{"model": "autoregressive pixel model", "dataset": "aerial photos of the United States (SatlasPretrain)", "train_examples": 50862, "image_size": 16, "horizontal_flip": true, "levels_per_channel": 4, "vocab_size": 65, "arch": "transformer_decoder", "width": 384, "layers": 6, "norm": "rmsnorm", "norm_position": "pre", "activation": "gelu", "mlp_ratio": 4, "head_dim": 64, "fused_qkv": true, "bias": "all", "qk_norm": false, "parallel_block": false, "inner_norm": false, "positions": "learned", "tie_embeddings": true, "init": "trunc_normal_002", "residual_init": "none", "optimizer": "soap", "beta2": 0.95, "lr": 0.0012, "beta1": 0.95, "shampoo_beta": 0.95, "eps": 1e-08, "precondition_frequency": 10, "max_precond_dim": 512, "one_sided": false, "adamw_lr_other_params": 0.00075, "steps": 14300, "batch_size": 64, "epochs": 18.0, "lr_schedule": "cosine", "final_lr_fraction": 0.01, "warmup_steps": 1430, "weight_decay": 0.3, "adamw_weight_decay_other_params": 0.05}
Rows from block 2 of a small autoregressive pixel model, named by matrix and row number. Rows with one number belong to one neuron. Each number is 500 + 50 x the weight over its row's rms, rounded and kept within 0 to 999. All counts start at 0. Numbers have three digits each.
After each neuron's rows are labels from the 100 images, of 14976, where the neuron reaches its highest value: "responds to" is what is common among them. Only what is clearly more common there than usual is listed. The data: aerial photos of the United States (SatlasPretrain).
# fc1: MLP up (model.blocks.2.mlp.fc1.weight, 1536x384), inputs 256-383
# fc2: MLP down (model.blocks.2.mlp.fc2.weight, 384x1536, transposed), outputs 256-383

fc1.130:509514596538521488488533474538510523540603607492547474450496586544402489465583500584561507500499506546510526499476471507404509513493530540496429459422515524458548508491489472533454413514547420516493498511443505536466564520508469504428496525504475540606545477491486574506457483610530537382620469411499547408518522579533437525470482533597476450509505436575525426508480531605537437566423
fc2.130:514504439565547494511512512607501481541486466552480500505508450435436535531534452429490530430451392516449466433476555487467494535436501434434523544495543426473481546485561547550544475469380430493557502477537455478477437512442551513557391527544509511448455544481439440572508600458504543529494533418524426539554491444453493613449551445564518484535558448506470590428554549455488527577547
responds to: building

fc1.272:540469498464519465505532490495351517518455510496464499420484497485560494555495461478634435415544542466418532454463515530429533475466475562531434521549484488421474484515512578468509565500418523562423494563476442504445453493487558523435560428610513552487433593516468552570543418489558546436516546573534591497371491481480526538479519538471514514381547530489440480504614518593424390522568
fc2.272:549507509611529488645523500467528500466476418481580528536546401562479429511449530547392525526506484392554589521518467502565452469531594544467473480496386458465516470559428533459393489544547389503525494546507557480515471517459428465455502497520587435529546630553527558542518442458474512573451553506440495538480507425450524541498436516457468491523527507465462668370501544477508547527475
responds to: crop field

fc1.381:530494460524647392426491570453479520571526526420493571513510600506446445404426416481534571518481477514498455493573470588481420401450390528507526402459511492511463524546520478390452591492474443437464579498521527466602504463547530519450449456531546484469435506562431517480566519486594484508585598548562587479466491522488469485614462532462499486542618513506536539541496610521514473578492
fc2.381:546529505527615458475394529563468475556413495477521471457523495584400466474542456528488496523489422413507492479547467553501539478489422586513556495542522618459479520473521609376484531491443543556436573463456563468535569513419530477503548530528483528467509549482503381508434463495541530448503545464504485419539559525525440403507407449525453541527542504488569495619533579484480553577481
responds to: crop field

fc1.715:557515546461427493422527533471448490573501559527556511432572547534571447620509502483526579438553491530475499565563593575490554488490508546525492547425475464554497435507516569443504557525563523574549507563447412501516486457460471535509534510564527549448438575544466479495420513515516592441494552451505532512433498489508423549470532456457459602319501441474456489551488551628518554428526
fc2.715:588551491593488519532498489461509588399485465493539604583577427508489503484450554535415567445564426516491474477482434474522510499509513470485464544440406474532462434512439489433429540542518464440584564560520545479458489539450496477583527494604575443466479556443500584511517514467550522469436547542458443576554561377450457504470479463527385429451475440466543548487494469545411517510448
responds to: crop field

fc1.220:589491576390476571415512562491414518496501603487532483414589508497599498603507458482569543510541525515425508541512580517448580509521516566575423507442412518466503506493548559468509551539495543640519512491472440535530520484478484533460579516571481566475415541548433542503454438569537598521539492480493605461483452497474538456474530487530475645468525494464407433505543602620504479514553
fc2.220:565511491574502511567521527498438572375488411444518578549568444526488542459472597555421550498542413501530488485439449497552498486503446495500413510500413470502526435493455496424438509565521409446554494575546606483542483537466504477571561539545573422500502562531514571466542511463562485507427518566506469565545533414476515551484457491508416472447470488446555583506497455514466441549438
responds to: crop field

fc1.333:557433504496521469470551523397558529562540566486524403494552491550457487428415626487541481445389486521435513501590496534449496553536496471645524424453525527535565524557495459460398554574598489464554547473502535480467451441428533460469550565499567488552521589464474487480566481540442429471529519489462590518463557475570456435495435516544592451474477498569501583423441531483481470480481
fc2.333:609494456512569477512491499486530424553619525533496434403515508498446462459583504469487551449466415493484484507497476492449593466445461458533522467497506530449473493618569582487491549509588444515438547444451480509467473495508474546508490540513521567428556517539490514596557428443495507444488535453538404489478530533489478489594450510483532434423506455548608570485490412528432489522452
responds to: crop field

fc1.525:605489455512460532453516503596502540499501482444480541416508549472528551458561544520512393486487464486454455477435498486463450539540572413480516459566600559419442570613522445544533488521476507541495546485427383480503570503458454431453582526376514514449496519491550569456537415549567525517537543532447478445545496448505483445494621567586506461506527472698465528527453564513548481503486
fc2.525:421575529538527500510555462436513512489528485514556532615482540527485561508515401531566509443528508479573442460486525555439584499516481535538476597547440476517520489459543496464485517461585488524479497492514479510479560572516513494533531469569543596555513481536525510502526486528411487486510582545514458525453433523453485538518498536519532409523535547438484490521516452500457546505398
responds to: crop field

fc1.22:440571545527535593497531555414538540552559487503502533495536444511441517441494560557520457510493488519489451523506478463488486479584459536458462515487427568550537476568542405479436613422547519529403407490444378571499460485551573512498458545514486537431557495516510482560473564503560438451539559444572558457469414488525516482536560588546470455560536456567539513462458424537459434444503
fc2.22:553489488654523588483468578488514515539542467492606415431510486517464541490471483466481545479592489522500486564552486506517486433574495430488516552493476508498540464480510425519525448407522416473512510495458561459523480539479558472458537547467500618507491476505586494482534575421555434416525607525451452547528524477513539548519513495422428490530439533474523494477476641487470382413510
responds to: crop field

fc1.61:559435511420476471544582525517497545525532559435576503449530552496501476470464483483564552468436550443511544670469515415558419492464524504392518500498496500446546484449445504523466545489457541508507508388513457498568488533468542411478511508528453451442536479514441438533458488472473446477473489501509530472555504469467613499470456485552478471488483548460521453532524547495549509409500
fc2.61:480479488463581470428462491499538405508501520469522481478452505522491454494480549534509556524530462504498511538505480503587474485504515517512523583530549490630527450498507540532592528558518475473440538546413466431470396438479594506405448417520553440515472537534476525437480558452546504453583544588471527459445466516511516578535455528450540540414482493439431472549474542524501554563519
responds to: crop field

fc1.702:520490496508494524517597496500481531551502444525576552528471508525572490526538535509569430478509552512475533456511521574455532533468454542528516478566508483425442523490491530446436527481436562533508548500509546510420551497469487495398533422597493472468468556506476480574474457504490631507499506456478523493424507453375426564430488491513577628573613448517431528515504476582458437492547
fc2.702:579563514528536535613533533506489508524569449464543553453454483519489469558485555410438462509512491544546504496490371469498463498499508497461397600483462521500514470568481486428447439521528378524560507531441539494504534468540535483515453430509593494531450544586576505599574514433505542590444494522540478584565564459464464522468427539532467498514509536559409656495470531524541498439500
responds to: building

fc1.667:380403490436509538469473528530517505523573613467532481480479505579431489578492490567507509529502537449516478494527496497496462498509546479469465527464413463447525432461507429417405463537511464449515543452352436561499475485526474525445465498538432511548450428625572590544522500551514467507487454522517563424527498485487481498567477450538510503470462499553386473468542460442572448559490
fc2.667:644473508580504486544583539552518460481480460581470491494558514490544486524464560500606528427514405552493380476519521501449509451427470520555551553550555450508432592491454526532515482463564504565492460467496534454468536539519499494517500504516491474455377513490523467443497533347499444517435517462464515436540422545467497508457471461600449554537558502490585490494483451476543640532399
responds to: building

fc1.312:450562490517586526389611518627498547544477363464534461514415494518525589563523549481614521494483491540553439536559518484494491551473545420485569444475361478529488538532516526544545548505433550473425526508529553515555495520461506509420527451547503461462539499389503450403590500462517549422468545491459449534495480516496529505461518476585430507485492616412554454532576476516516545435524
fc2.312:491550527466483526459465466492474552500508578484478536478519531637485503505498489448411549510457442511533532463505461464539496532523508461528441504467512470528538546540495454444435570460501439500529531463440462439464529478395581550454583512472449586565517482642422461543525524477479549489456470409505493480538506377461523484476557501437503521585421515544523430490564487469550533448489
responds to: building

fc1.602:522416426432430459498582420567490482576457622466590524503439567497491462545464518483494554551474459491526352574449536428477566435474498511510537459541441526529457491482424489514577444395466474500498581502446511505507502442426474561517453547490500502556546509551484536494527540519535487508493521464506492549487435422604396457443527573503548526537455430542458525549544541438579562495478
fc2.602:503403552459525386556478567432453493484536492518504425508582598420505533573613539405487488514572491511495397459498590511636413437448493453463495458477518638534556497448591411555432554488486517509535488489535533556489488506429473489514549490472428573526459488495445511497499502503481516578571581377556516546554427529490509543524531586499518511408482494507567525509410560479568584518498
responds to: crop field

fc1.404:581502455541497507458470394500411408482472480470519474451474523506524524508452428458506553548519501532480361558464608443411500403615434482546650454491568467547452534445590530498508470460491529441593499554475499522538528435528508535457443515499479525518474520443488454534666557494515500509508495384457518486504481448569492614396509459450448501532582528482532487556580477533556487479524
fc2.404:483470510476587405498470499508473548511503420460457517521540550544520497457569426457517495535503494505454383469500557533468416542452474537504466452467537449607498498594555419477441495472457513503560485441426437513449596470464488527457458462529406445482470542489454444469454475512492546489461538403503589455559449535494395439462477514576522570412520437521508498531489545507539598479512
responds to: crop field

fc1.428:501575522452454489420445467465573551530610466491570516631504421571470514450520430499522527521508521547478495451443499378533531588498514506455459461586486475458503489518577500491384448552526476509593471463476576466450542579550541528569464499529471404525585509622404534507525476529481516513447471546532514529556470458485435553582562538520501532561461312541533471508484578530571520454537
fc2.428:505484376533490532511585557498533483540522519492522494447505546490616483497420520423460434563516448497368570480487454449512461536602429504571498492415565449570514484453450547539538509530462510553469583501463535495552539523523427378457525456480523459479554608457502428530472466430499564504468487466412426426538440464552500538423485452487541493482515616473419510493506491461476444524502
responds to: building

fc1.64:511478536604533568396525450404528490567551556506476568530483494508498499582544437555531442591437450418477563631490496381486405533428573475487560497590514515429514533480499409560463501557592588399646464474545501553505518565530570553452465442550532480557544551547453450476521514508472422448528561471513438501483512489460528524482464569524462509493595467493533458540466494507554544535557
fc2.64:486532454540450556473487474497495493538422453527448543432431418550578437485483463550510471546517496509478439438487466542479541495412460492507561404488465466495494522469507542425528479647443466452490530538461390579435527601560562417484539516481446509574501484448520486476514540438502501564587459472443502448390560445432506512452484555546431467486629490556553512474461480447504557454452
responds to: crop field

fc1.122:473503480505584412480570499508486468467465531355471470575404539561502491553446468484449544408521538554550461561503500449514436517479509559521517481479507504546550496605435508434510463575585505493548530410635463447493444448540528486534445444606481532482544489526495550430446484498581496489448404473488504503523521472509505475530510570539534500467530453532499425435435485501517544593506
fc2.122:467459500519527549519604530460467493522619560534451523535456529564513470423586466494396531532421436442434432503486518470485417434462432491539539526579541492440427499480553621529465398432556567478483449522458539519393531540471537505441528485500521531469490582519456408502571537537480457532424596606499509497552533477491504460514471485552456471479494502467469572510562448533556455382458
responds to: building

fc1.583:471549493530526504473517541526487543534445548502491504468493562480597487463416477441519550563490476474452475517557493437485523559469456456433455404546539577542335462579491381458520546557489461483601506533435566542560444474524557509479451485522521468543509376486533475500514533478406526533478502579523457462437458536547499516574520526413553466482513602495521505517594495477526619530571
fc2.583:504541449493493410519418476570490508412501438459498415461451483476537500527471490515451544491443458526520507452609462516493513470433431567569435482563456561572550505488479481356477508487519502415581528498481540419484501525494457478532512443370555525570471535509535419598533531503479553505501538497536444440466560517480531511537509534458554601416428513437527475593526509585579466547428
responds to: building

fc1.396:530462523390450493445477493444427592486543604491516516490575502512541495596533502476545575433493508550463579560503600498472505448462538533532474534505472464489487438533509621497530571499546548571481588546452487486476474445473493503484510463527498545423414500562448554500413483501491640489582507462518518539435546475448510506390472490482428548503453505445421468497523634545523514474608
fc2.396:603557497574515536586561539492495561401474453476522589614512453522517493502459546571427557440511418512510511477458459476485509493510503467487424528540435539511514438499413542430435492545540451455574530541529549412477488544465485533565532548518538471462518544481480606449534504460571548515459555541485441581569531389435489571516453442505430424459448451493589578456462547501476457543443
responds to: crop field

fc1.588:518535537462463476399556503489448519465451491485511390537571580482467470489525471501471604480522439435432455524427442430558421474477520471495548471614568456501518470503485426548519492487487491527499532511513468492410538496533528519513447488498514487403455526471530479581576482498426524500538488458575449472494607462529507536510476540446567461479582478436507566520536442517517501456415
fc2.588:401586511450542466586522527608476466511555440531457540417445443531512489550542541588530463528548534543505495456498437499502545539486472555573574494462556525566530538555422548431519476475493405476486472448535492423571439490447539485472563509513515440460601559455456528529564517563486470460507402501446478581479469485458456587570572519514495486494488472460523420505476494511476441586591
responds to: crop field

fc1.251:479342526463465543530559455396563462497527527412474513531470539486486436462504455508444442464464529460352515511426524458475408517486495487529487489518517494484556504541534491472442482514493506478501436430536506501437497570492505530552420559524513546483572521519481436509561493467512466450467467461459511469514522498474556549485423595496527399508506428506505563548527526444526511474445
fc2.251:587429508495479495468588424451475488552536470507475458448498504441497484448507566452456522508550544494554398549496451537476517489496446470479540386520501527427468509516522599452457509496472492466434492468417484528420402552529504488532551615512406518520543405540598548532521429551451592466542436432486470522526520539550489479612529556457518400498572480538574648609483502451444490455474
responds to: crop field

fc1.236:562517533465398510415520512426455456546480548505560524439573549546535469620494473499522584432530484543456516542509585570514508510456486527524515553451502481550467425525529591452521588539549512574519522585475467474519492454460477530491500517548508551425472554536458469485401485505510590478512540451513506513414494521515437568489531459489447636346522427476458477573485581595566537423553
fc2.236:593569511586487527511479502438531566418470441482544593585568426473491483479493567537385546465577435536503464490492469443520505499514498462447428534478417488532480443489439483436452531509511448429587556558500540466457504567456499492596530515580551462473469529447482586504540508481559528478468539542463429574550545376437444518489485442519404409485475436489563536457499465558433529504444
responds to: crop field

fc1.194:521523543502500433449529462482470434479549529503477470503437487471445497492461523531512446552448623541459517519494435473490483404524445414535459496586467481459541459507459517527506467539499474446460445439586491592436498526480511524491432512435455600448537463489510497535478540527434478478526431400449492520493502513526477502528463504517554461392489555491578511613467490493417505496489
fc2.194:504507491427495539496499464509494498567573487435505532485548433505512435527558518500397471547485572389502518591442514504560556529551425527498548471531517539486471538453446523538394558566523526556408528432502473500455558513498538531426535542505443429558541474439535488582580417532439523501479506404559456552532482542524571503474483559429479416574569454516552517581522434502508442487472
responds to: crop field

fc1.434:465519382535516433527529535423542467506435570470445594494557578489511466508459514523498492540508486550474502466456538577489480476494431471510538467359562587507577436574525472547482554537573474414604467387493496598589643472465453517469442544411499411542460561440469555393496501474523433374496495469461468543512484473480445514528517479410556521461631485508507414497507515508560482457536
fc2.434:451466512536595447552546550491499521547509486474444451542534439594493503529524555537603524474482505557499474483493489457547465492507491485450406423457524484534521514449522568534501473476523573523482610557462451486404497534483445481479509457483557445504546570463571539536445504541519547442466561512479501403462440392524440460475510423445618499390539467448485535473472470389517462515506
responds to: building

fc1.459:556425509543559466506417494413532493443522520534478531520468594514546490515482504507540466541501546515478601458435546507417487462531427542449474476466467565526419450452619408484489525571498629545514494537545503571580489459551626473476514635464531546543472453489443426492517474472550505502559492549425491526421403524454447484527608529494545437541395573615485496473492495471558553541440
fc2.459:568459523600480509514440588546588496511565458549482440495483532518542438403507549428620517550503468561553431438447555532451512534541435461528523582563550522465512437542539552552651498510467475458518483502458447537518460535436524491586517567471493490546445546480436575469466502482562574406590425510418511561557506548498496466586428503533422435585577527492538509401478538528493550534450
responds to: crop field