From a checkpoint of a small autoregressive pixel model: batches of 64.
Rows from block 3 of a small autoregressive pixel model, named by matrix and row number. Rows with one number belong to one neuron. Each number is 200 + 30 x the weight over its row's rms, rounded and kept within 0 to 999. All counts start at 0. After the name is the row's rms in percent of the matrix's.
After each neuron's rows are labels from the 100 images, of 14976, where the neuron reaches its highest value: "responds to" is what is common among them. Only what is clearly more common there than usual is listed. The data: aerial photos of the United States (SatlasPretrain). In brackets: how many of the 100, against the usual share in percent.
# fc1: MLP up (model.blocks.3.mlp.fc1.weight, 1536x384), inputs 154-230
# fc2: MLP down (model.blocks.3.mlp.fc2.weight, 384x1536, transposed), outputs 154-230

fc1.174,103,195,221,206,226,228,218,173,173,260,226,209,162,223,195,184,162,230,153,240,112,170,216,188,199,202,220,205,199,192,190,212,230,213,211,204,220,175,211,240,219,250,231,270,201,238,192,157,219,184,202,212,205,199,205,188,203,180,181,238,189,203,177,176,211,240,191,281,185,195,203,146,175,204,208,183,180,172
fc2.174,101,206,152,258,161,212,166,219,166,134,176,168,204,170,175,191,186,163,169,179,207,261,244,246,136,229,190,208,186,282,248,250,165,223,193,213,254,205,180,204,198,196,136,189,193,210,229,239,172,244,159,224,184,184,185,241,150,273,172,226,181,258,196,189,181,198,213,167,214,164,175,205,222,231,201,191,266,218
responds to: crop field (29 vs 8.5)

fc1.479,099,210,219,114,198,203,172,238,181,225,157,193,192,181,246,140,197,203,178,186,222,208,199,252,197,209,209,214,218,233,218,203,187,109,155,141,240,215,212,247,189,172,210,203,205,171,210,220,210,199,191,171,240,175,225,242,232,245,195,239,186,223,206,195,179,252,187,210,155,245,214,124,245,228,180,197,148,205
fc2.479,102,261,223,187,191,206,191,194,158,219,237,201,169,216,212,147,255,209,193,252,254,213,240,200,190,185,171,171,180,218,205,177,184,153,280,177,207,218,198,223,227,223,194,202,226,215,139,199,203,183,178,241,221,164,142,224,155,197,121,172,163,206,165,202,209,191,204,199,211,197,191,180,179,185,220,221,265,236
responds to: building (74 vs 41.5)

fc1.173,093,230,195,169,226,157,238,208,200,189,171,188,191,230,218,195,202,145,203,133,171,195,112,219,173,209,211,176,178,257,245,209,230,196,200,180,243,174,187,210,244,187,188,223,204,205,247,162,190,184,233,177,191,211,232,203,177,194,161,196,283,222,198,234,211,256,206,204,166,234,219,207,220,175,253,274,168,204
fc2.173,090,177,158,197,157,212,208,167,207,152,217,212,148,141,201,224,160,207,193,196,205,239,230,155,216,198,227,179,201,177,163,189,203,190,224,268,224,198,218,199,217,232,195,143,212,178,213,168,188,256,155,203,173,204,160,222,164,189,238,187,180,197,192,214,194,199,157,219,190,184,223,202,249,203,242,162,183,193
responds to: crop field (25 vs 8.5)

fc1.143,102,203,233,153,175,199,160,191,237,236,167,196,166,226,191,200,220,190,172,168,258,191,193,256,223,167,223,198,235,222,184,201,233,218,158,192,222,187,173,252,280,205,191,190,157,202,229,191,189,226,199,238,212,163,220,178,194,218,162,169,168,206,201,235,248,142,189,222,201,203,162,169,178,180,159,217,174,146
fc2.143,099,200,228,256,168,187,188,192,174,139,232,191,202,222,227,167,216,207,149,248,218,239,195,212,225,218,176,215,198,149,201,207,202,202,258,205,151,162,142,233,182,191,214,209,224,233,171,215,196,218,229,189,236,231,164,159,196,226,157,214,220,214,246,180,198,180,221,197,251,200,172,165,215,184,208,228,219,182
responds to: crop field (31 vs 8.5)

fc1.64,100,204,240,198,212,225,165,180,195,256,157,250,198,195,141,255,207,203,157,225,171,165,228,138,208,204,266,214,247,216,149,191,172,224,240,185,186,181,208,261,180,215,264,206,216,265,182,224,241,274,201,174,187,206,174,208,191,225,173,208,214,185,210,230,162,221,194,228,177,183,163,186,170,234,167,198,215,223
fc2.64,099,171,144,217,181,204,154,238,183,181,181,234,139,174,197,236,196,218,240,157,222,227,216,223,187,274,244,235,226,195,215,193,240,214,194,195,253,165,143,207,259,230,164,191,167,188,187,205,167,263,190,175,201,204,188,257,243,224,197,226,130,263,195,166,179,193,181,191,178,181,195,175,174,192,181,222,235,227
responds to: crop field (26 vs 8.5)

fc1.21,079,184,178,190,211,202,205,207,212,192,156,233,247,228,139,226,201,163,176,172,160,192,281,172,192,190,239,229,216,246,174,203,176,206,181,158,196,214,176,222,219,180,233,210,238,188,226,183,199,195,192,221,172,186,261,192,203,201,231,224,199,163,153,203,199,242,208,244,220,209,175,273,162,181,231,212,193,197
fc2.21,077,260,220,244,172,229,190,264,144,226,211,191,157,138,232,153,168,220,236,232,220,188,169,218,226,192,182,212,223,235,185,136,192,215,202,176,224,236,173,207,255,219,150,209,223,251,222,197,217,178,228,184,203,148,220,226,121,170,214,170,185,175,190,168,220,189,161,223,219,204,207,212,134,180,177,165,127,229
responds to: crop field (25 vs 8.5)

fc1.510,099,183,188,158,202,171,229,191,245,172,182,174,161,166,206,260,205,170,238,243,207,158,162,192,150,179,192,217,207,224,186,218,164,216,194,224,188,159,200,182,192,230,202,231,204,184,199,157,210,198,163,220,178,220,257,178,181,263,214,208,214,238,201,258,167,210,222,229,179,186,182,177,199,217,236,245,255,158
fc2.510,105,249,207,180,155,231,165,220,153,160,245,200,221,197,250,164,218,182,180,183,135,155,266,209,132,191,208,227,202,224,214,183,199,223,172,223,224,221,214,164,244,205,156,200,207,163,168,241,206,177,207,169,246,200,213,218,190,206,149,246,242,216,265,235,213,214,237,199,202,225,211,222,202,174,142,255,194,150
responds to: crop field (27 vs 8.5)

fc1.32,106,221,184,146,244,222,218,213,205,244,156,210,249,190,241,171,288,194,196,218,248,170,204,187,185,190,140,234,225,196,155,203,182,213,232,174,205,218,195,230,274,156,265,199,145,244,179,192,226,225,149,202,172,210,174,166,182,199,236,173,205,189,175,199,235,158,177,187,222,196,225,222,167,243,240,170,183,187
fc2.32,089,195,174,205,235,229,178,188,178,140,187,177,201,212,163,231,182,250,197,154,228,236,206,223,222,165,179,232,200,194,253,153,215,167,189,174,208,153,213,204,184,160,170,213,161,151,200,197,197,200,197,179,198,136,193,185,279,212,183,211,227,253,236,237,184,199,217,235,126,236,172,194,191,180,169,218,211,200
responds to: building (72 vs 41.5)

fc1.552,104,165,246,216,214,232,167,240,150,221,199,199,209,216,188,253,211,236,156,191,238,223,232,182,181,178,164,167,206,141,183,162,123,241,220,184,216,151,170,204,177,210,215,217,233,192,193,227,177,177,204,165,184,168,171,189,185,213,175,200,170,254,199,217,176,197,191,168,257,235,187,205,210,204,190,235,142,205
fc2.552,101,180,156,156,205,200,230,183,226,224,252,238,233,183,206,119,201,237,268,183,231,144,144,207,187,241,216,205,135,215,170,156,211,171,181,221,209,186,219,163,242,220,209,167,186,202,197,138,206,187,246,175,165,228,174,209,205,151,196,177,261,151,165,177,166,264,216,185,163,175,198,222,143,171,192,195,199,170
responds to: building (73 vs 41.5)

fc1.583,083,233,213,205,214,173,212,118,179,233,172,153,155,188,208,234,156,215,184,165,170,193,157,194,156,138,179,209,187,259,242,252,224,214,193,183,219,223,162,185,218,198,204,237,206,164,224,180,194,203,249,192,233,202,232,199,273,217,148,196,258,192,162,178,152,201,179,188,190,245,230,227,186,215,210,286,132,210
fc2.583,084,192,201,199,181,215,181,202,258,169,204,173,155,173,172,216,215,223,202,203,179,258,236,225,242,204,197,176,172,209,188,228,216,202,210,228,224,219,203,224,198,195,245,172,192,169,146,165,202,239,219,185,218,224,157,181,127,210,282,226,248,173,213,183,180,215,202,174,182,177,198,190,165,229,197,174,198,176
responds to: crop field (28 vs 8.5)

fc1.338,096,207,263,184,224,115,206,201,258,171,155,191,221,222,142,223,168,245,151,201,216,212,168,188,160,214,206,162,244,245,218,203,236,149,216,179,224,211,179,215,210,141,200,184,186,172,151,141,235,166,228,208,234,218,211,187,228,183,196,217,245,251,183,181,170,183,211,201,207,207,218,240,202,221,212,197,161,180
fc2.338,084,216,231,215,186,248,196,139,225,196,189,152,163,170,201,199,228,136,201,223,193,259,228,230,197,158,161,237,183,221,209,114,226,206,173,189,228,230,166,233,157,197,194,198,187,209,183,149,184,198,180,255,179,197,267,209,260,202,177,206,194,207,226,144,187,186,201,204,172,183,160,160,194,179,144,193,191,252
responds to: crop field (25 vs 8.5)

fc1.261,100,179,227,154,224,212,160,230,177,199,168,137,165,236,142,264,211,173,262,168,170,201,156,193,172,153,218,185,139,254,221,205,195,208,176,210,206,147,143,169,219,237,187,198,216,132,165,164,203,183,217,142,206,236,225,185,212,238,146,199,209,229,169,155,237,173,200,217,198,198,185,221,194,173,272,227,238,211
fc2.261,099,203,128,183,191,207,206,205,199,146,230,179,155,150,213,193,164,234,176,148,206,220,196,179,245,170,155,155,201,219,156,244,229,163,212,264,210,148,195,180,199,219,199,211,201,210,190,139,209,147,230,165,184,195,180,258,196,226,173,211,201,202,187,181,219,258,214,209,243,189,227,224,158,175,214,250,174,138
responds to: crop field (33 vs 8.5)

fc1.295,092,185,178,182,228,193,173,173,186,249,150,206,147,175,191,205,237,133,197,237,217,174,176,241,219,165,147,236,190,213,180,218,167,197,165,245,187,241,172,165,158,182,217,253,168,232,223,210,213,226,209,178,154,239,247,248,185,257,193,203,212,271,193,179,188,143,198,246,190,274,220,182,258,189,230,159,223,131
fc2.295,085,206,220,214,181,223,222,230,200,136,172,218,220,240,270,177,203,216,211,221,218,180,223,157,208,244,221,209,160,219,246,285,247,225,234,189,132,210,239,201,207,189,191,230,232,180,164,184,172,174,147,167,234,188,199,200,209,226,217,241,178,203,208,202,235,142,227,219,190,182,172,245,169,176,162,221,204,232
responds to: crop field (27 vs 8.5)

fc1.467,093,216,178,186,194,159,196,231,205,212,203,151,180,165,214,221,222,163,188,212,204,208,197,207,188,189,226,217,161,171,173,208,245,190,162,207,210,145,193,232,195,252,248,264,198,188,206,221,182,162,231,213,177,180,220,200,239,189,166,253,169,218,191,170,243,165,198,250,187,261,162,240,244,172,206,233,254,185
fc2.467,096,170,198,173,163,226,171,192,200,161,199,241,164,204,208,172,183,177,200,180,248,189,230,219,222,225,179,156,210,212,167,205,220,189,189,234,211,194,140,195,177,220,208,214,123,219,133,168,199,174,197,210,220,233,180,255,147,234,180,193,199,164,201,256,234,248,164,224,206,214,220,208,173,192,220,183,217,188
responds to: crop field (25 vs 8.5)

fc1.210,082,279,162,195,248,174,271,135,200,236,182,182,179,248,232,180,233,196,221,170,171,167,194,215,143,179,191,207,230,245,263,180,242,178,155,187,227,205,191,186,210,221,204,216,236,194,186,145,216,173,202,191,253,224,239,211,237,219,205,173,295,247,183,238,205,243,208,197,169,227,200,222,187,161,187,266,172,191
fc2.210,075,171,198,168,174,189,231,157,217,167,238,185,148,168,192,231,187,162,212,235,187,271,216,183,225,173,203,167,150,268,192,192,226,216,171,205,232,235,196,206,213,240,249,179,215,196,206,166,217,202,195,201,188,189,135,198,141,133,260,166,226,183,194,205,190,222,191,215,166,203,210,188,170,191,227,194,189,202
responds to: crop field (31 vs 8.5)

fc1.89,100,191,135,200,221,159,198,158,190,161,198,227,180,187,208,235,163,228,157,188,223,244,187,161,194,169,202,218,191,245,160,226,172,189,215,229,210,234,194,221,187,199,261,200,163,219,219,230,146,176,191,181,251,235,194,158,207,169,172,176,149,198,219,198,163,188,236,156,227,239,240,153,182,198,207,216,180,118
fc2.89,102,169,223,211,138,172,185,187,175,189,213,201,193,188,175,191,166,218,195,174,200,239,141,220,242,187,177,206,166,202,177,150,152,272,257,185,193,144,209,221,227,199,210,165,229,221,211,181,231,219,160,215,219,187,195,176,168,226,155,239,154,241,205,189,179,211,222,180,235,164,200,253,222,157,247,184,261,283
responds to: crop field (29 vs 8.5)

fc1.759,104,208,241,229,198,192,209,266,217,212,229,207,222,149,162,206,134,207,232,227,182,172,217,167,193,204,195,152,189,195,205,209,205,213,207,169,239,225,263,222,193,235,206,213,155,212,197,224,152,192,180,195,206,216,163,173,180,153,230,149,160,262,210,197,185,181,180,219,214,224,178,164,132,198,166,164,166,291
fc2.759,116,247,167,196,182,216,172,187,219,153,136,198,186,202,178,237,198,191,160,223,172,215,182,203,257,176,219,143,221,199,167,174,213,214,152,208,176,190,224,181,195,173,276,197,213,203,216,127,177,195,200,189,155,200,255,190,177,240,202,253,221,168,201,204,211,240,218,234,188,160,193,239,231,211,227,180,213,132
responds to: building (76 vs 41.5)

fc1.481,115,186,219,144,199,220,160,223,218,211,163,176,182,187,214,163,175,180,144,232,263,159,198,173,208,238,205,171,180,156,176,168,225,236,180,254,197,223,168,194,241,189,269,170,213,225,194,199,157,212,200,216,206,154,242,223,219,240,223,214,209,184,169,188,244,179,240,204,221,225,179,192,178,147,216,197,202,159
fc2.481,105,202,168,191,145,130,173,159,190,151,146,179,183,228,219,149,200,231,193,245,166,225,162,217,254,235,171,195,217,186,225,202,207,238,202,221,191,197,234,212,206,233,225,166,230,263,200,219,192,233,189,192,224,234,184,162,193,217,166,215,194,203,248,175,188,213,237,189,227,164,182,214,176,168,225,186,219,180
responds to: crop field (27 vs 8.5)

fc1.722,105,261,208,214,237,200,240,151,209,195,131,225,202,220,160,231,189,217,161,226,213,181,227,151,180,140,167,163,208,213,167,264,156,185,230,174,189,234,140,226,182,198,207,236,217,176,199,202,197,181,189,129,185,222,174,171,211,197,237,174,240,236,230,210,171,235,226,164,213,191,233,144,215,213,205,222,190,155
fc2.722,103,170,208,147,199,229,151,198,203,182,234,159,221,202,174,204,179,214,255,214,250,174,165,211,172,173,202,214,215,209,193,147,250,202,197,191,213,205,198,203,158,204,189,168,206,158,241,167,193,198,201,227,213,182,210,194,227,161,185,225,167,212,180,226,164,152,149,196,203,215,201,146,143,174,284,226,185,207
responds to: building (78 vs 41.5)

fc1.159,106,236,180,207,198,200,181,177,202,269,229,182,155,223,139,246,220,194,151,177,253,206,209,193,168,167,201,195,159,213,239,241,222,148,152,191,204,139,169,200,191,281,238,203,187,176,193,192,150,134,220,193,192,180,202,249,212,207,153,213,173,181,172,212,195,155,171,219,220,255,175,236,212,223,242,249,192,189
fc2.159,108,184,190,193,188,194,187,161,199,123,201,234,170,245,224,193,187,244,172,182,158,180,209,204,206,211,221,209,165,211,170,212,168,146,165,216,228,198,171,186,137,193,206,190,163,205,152,184,248,163,248,174,189,201,156,216,172,206,181,186,224,172,238,226,214,224,152,220,247,216,146,213,143,152,220,230,177,134
responds to: crop field (28 vs 8.5)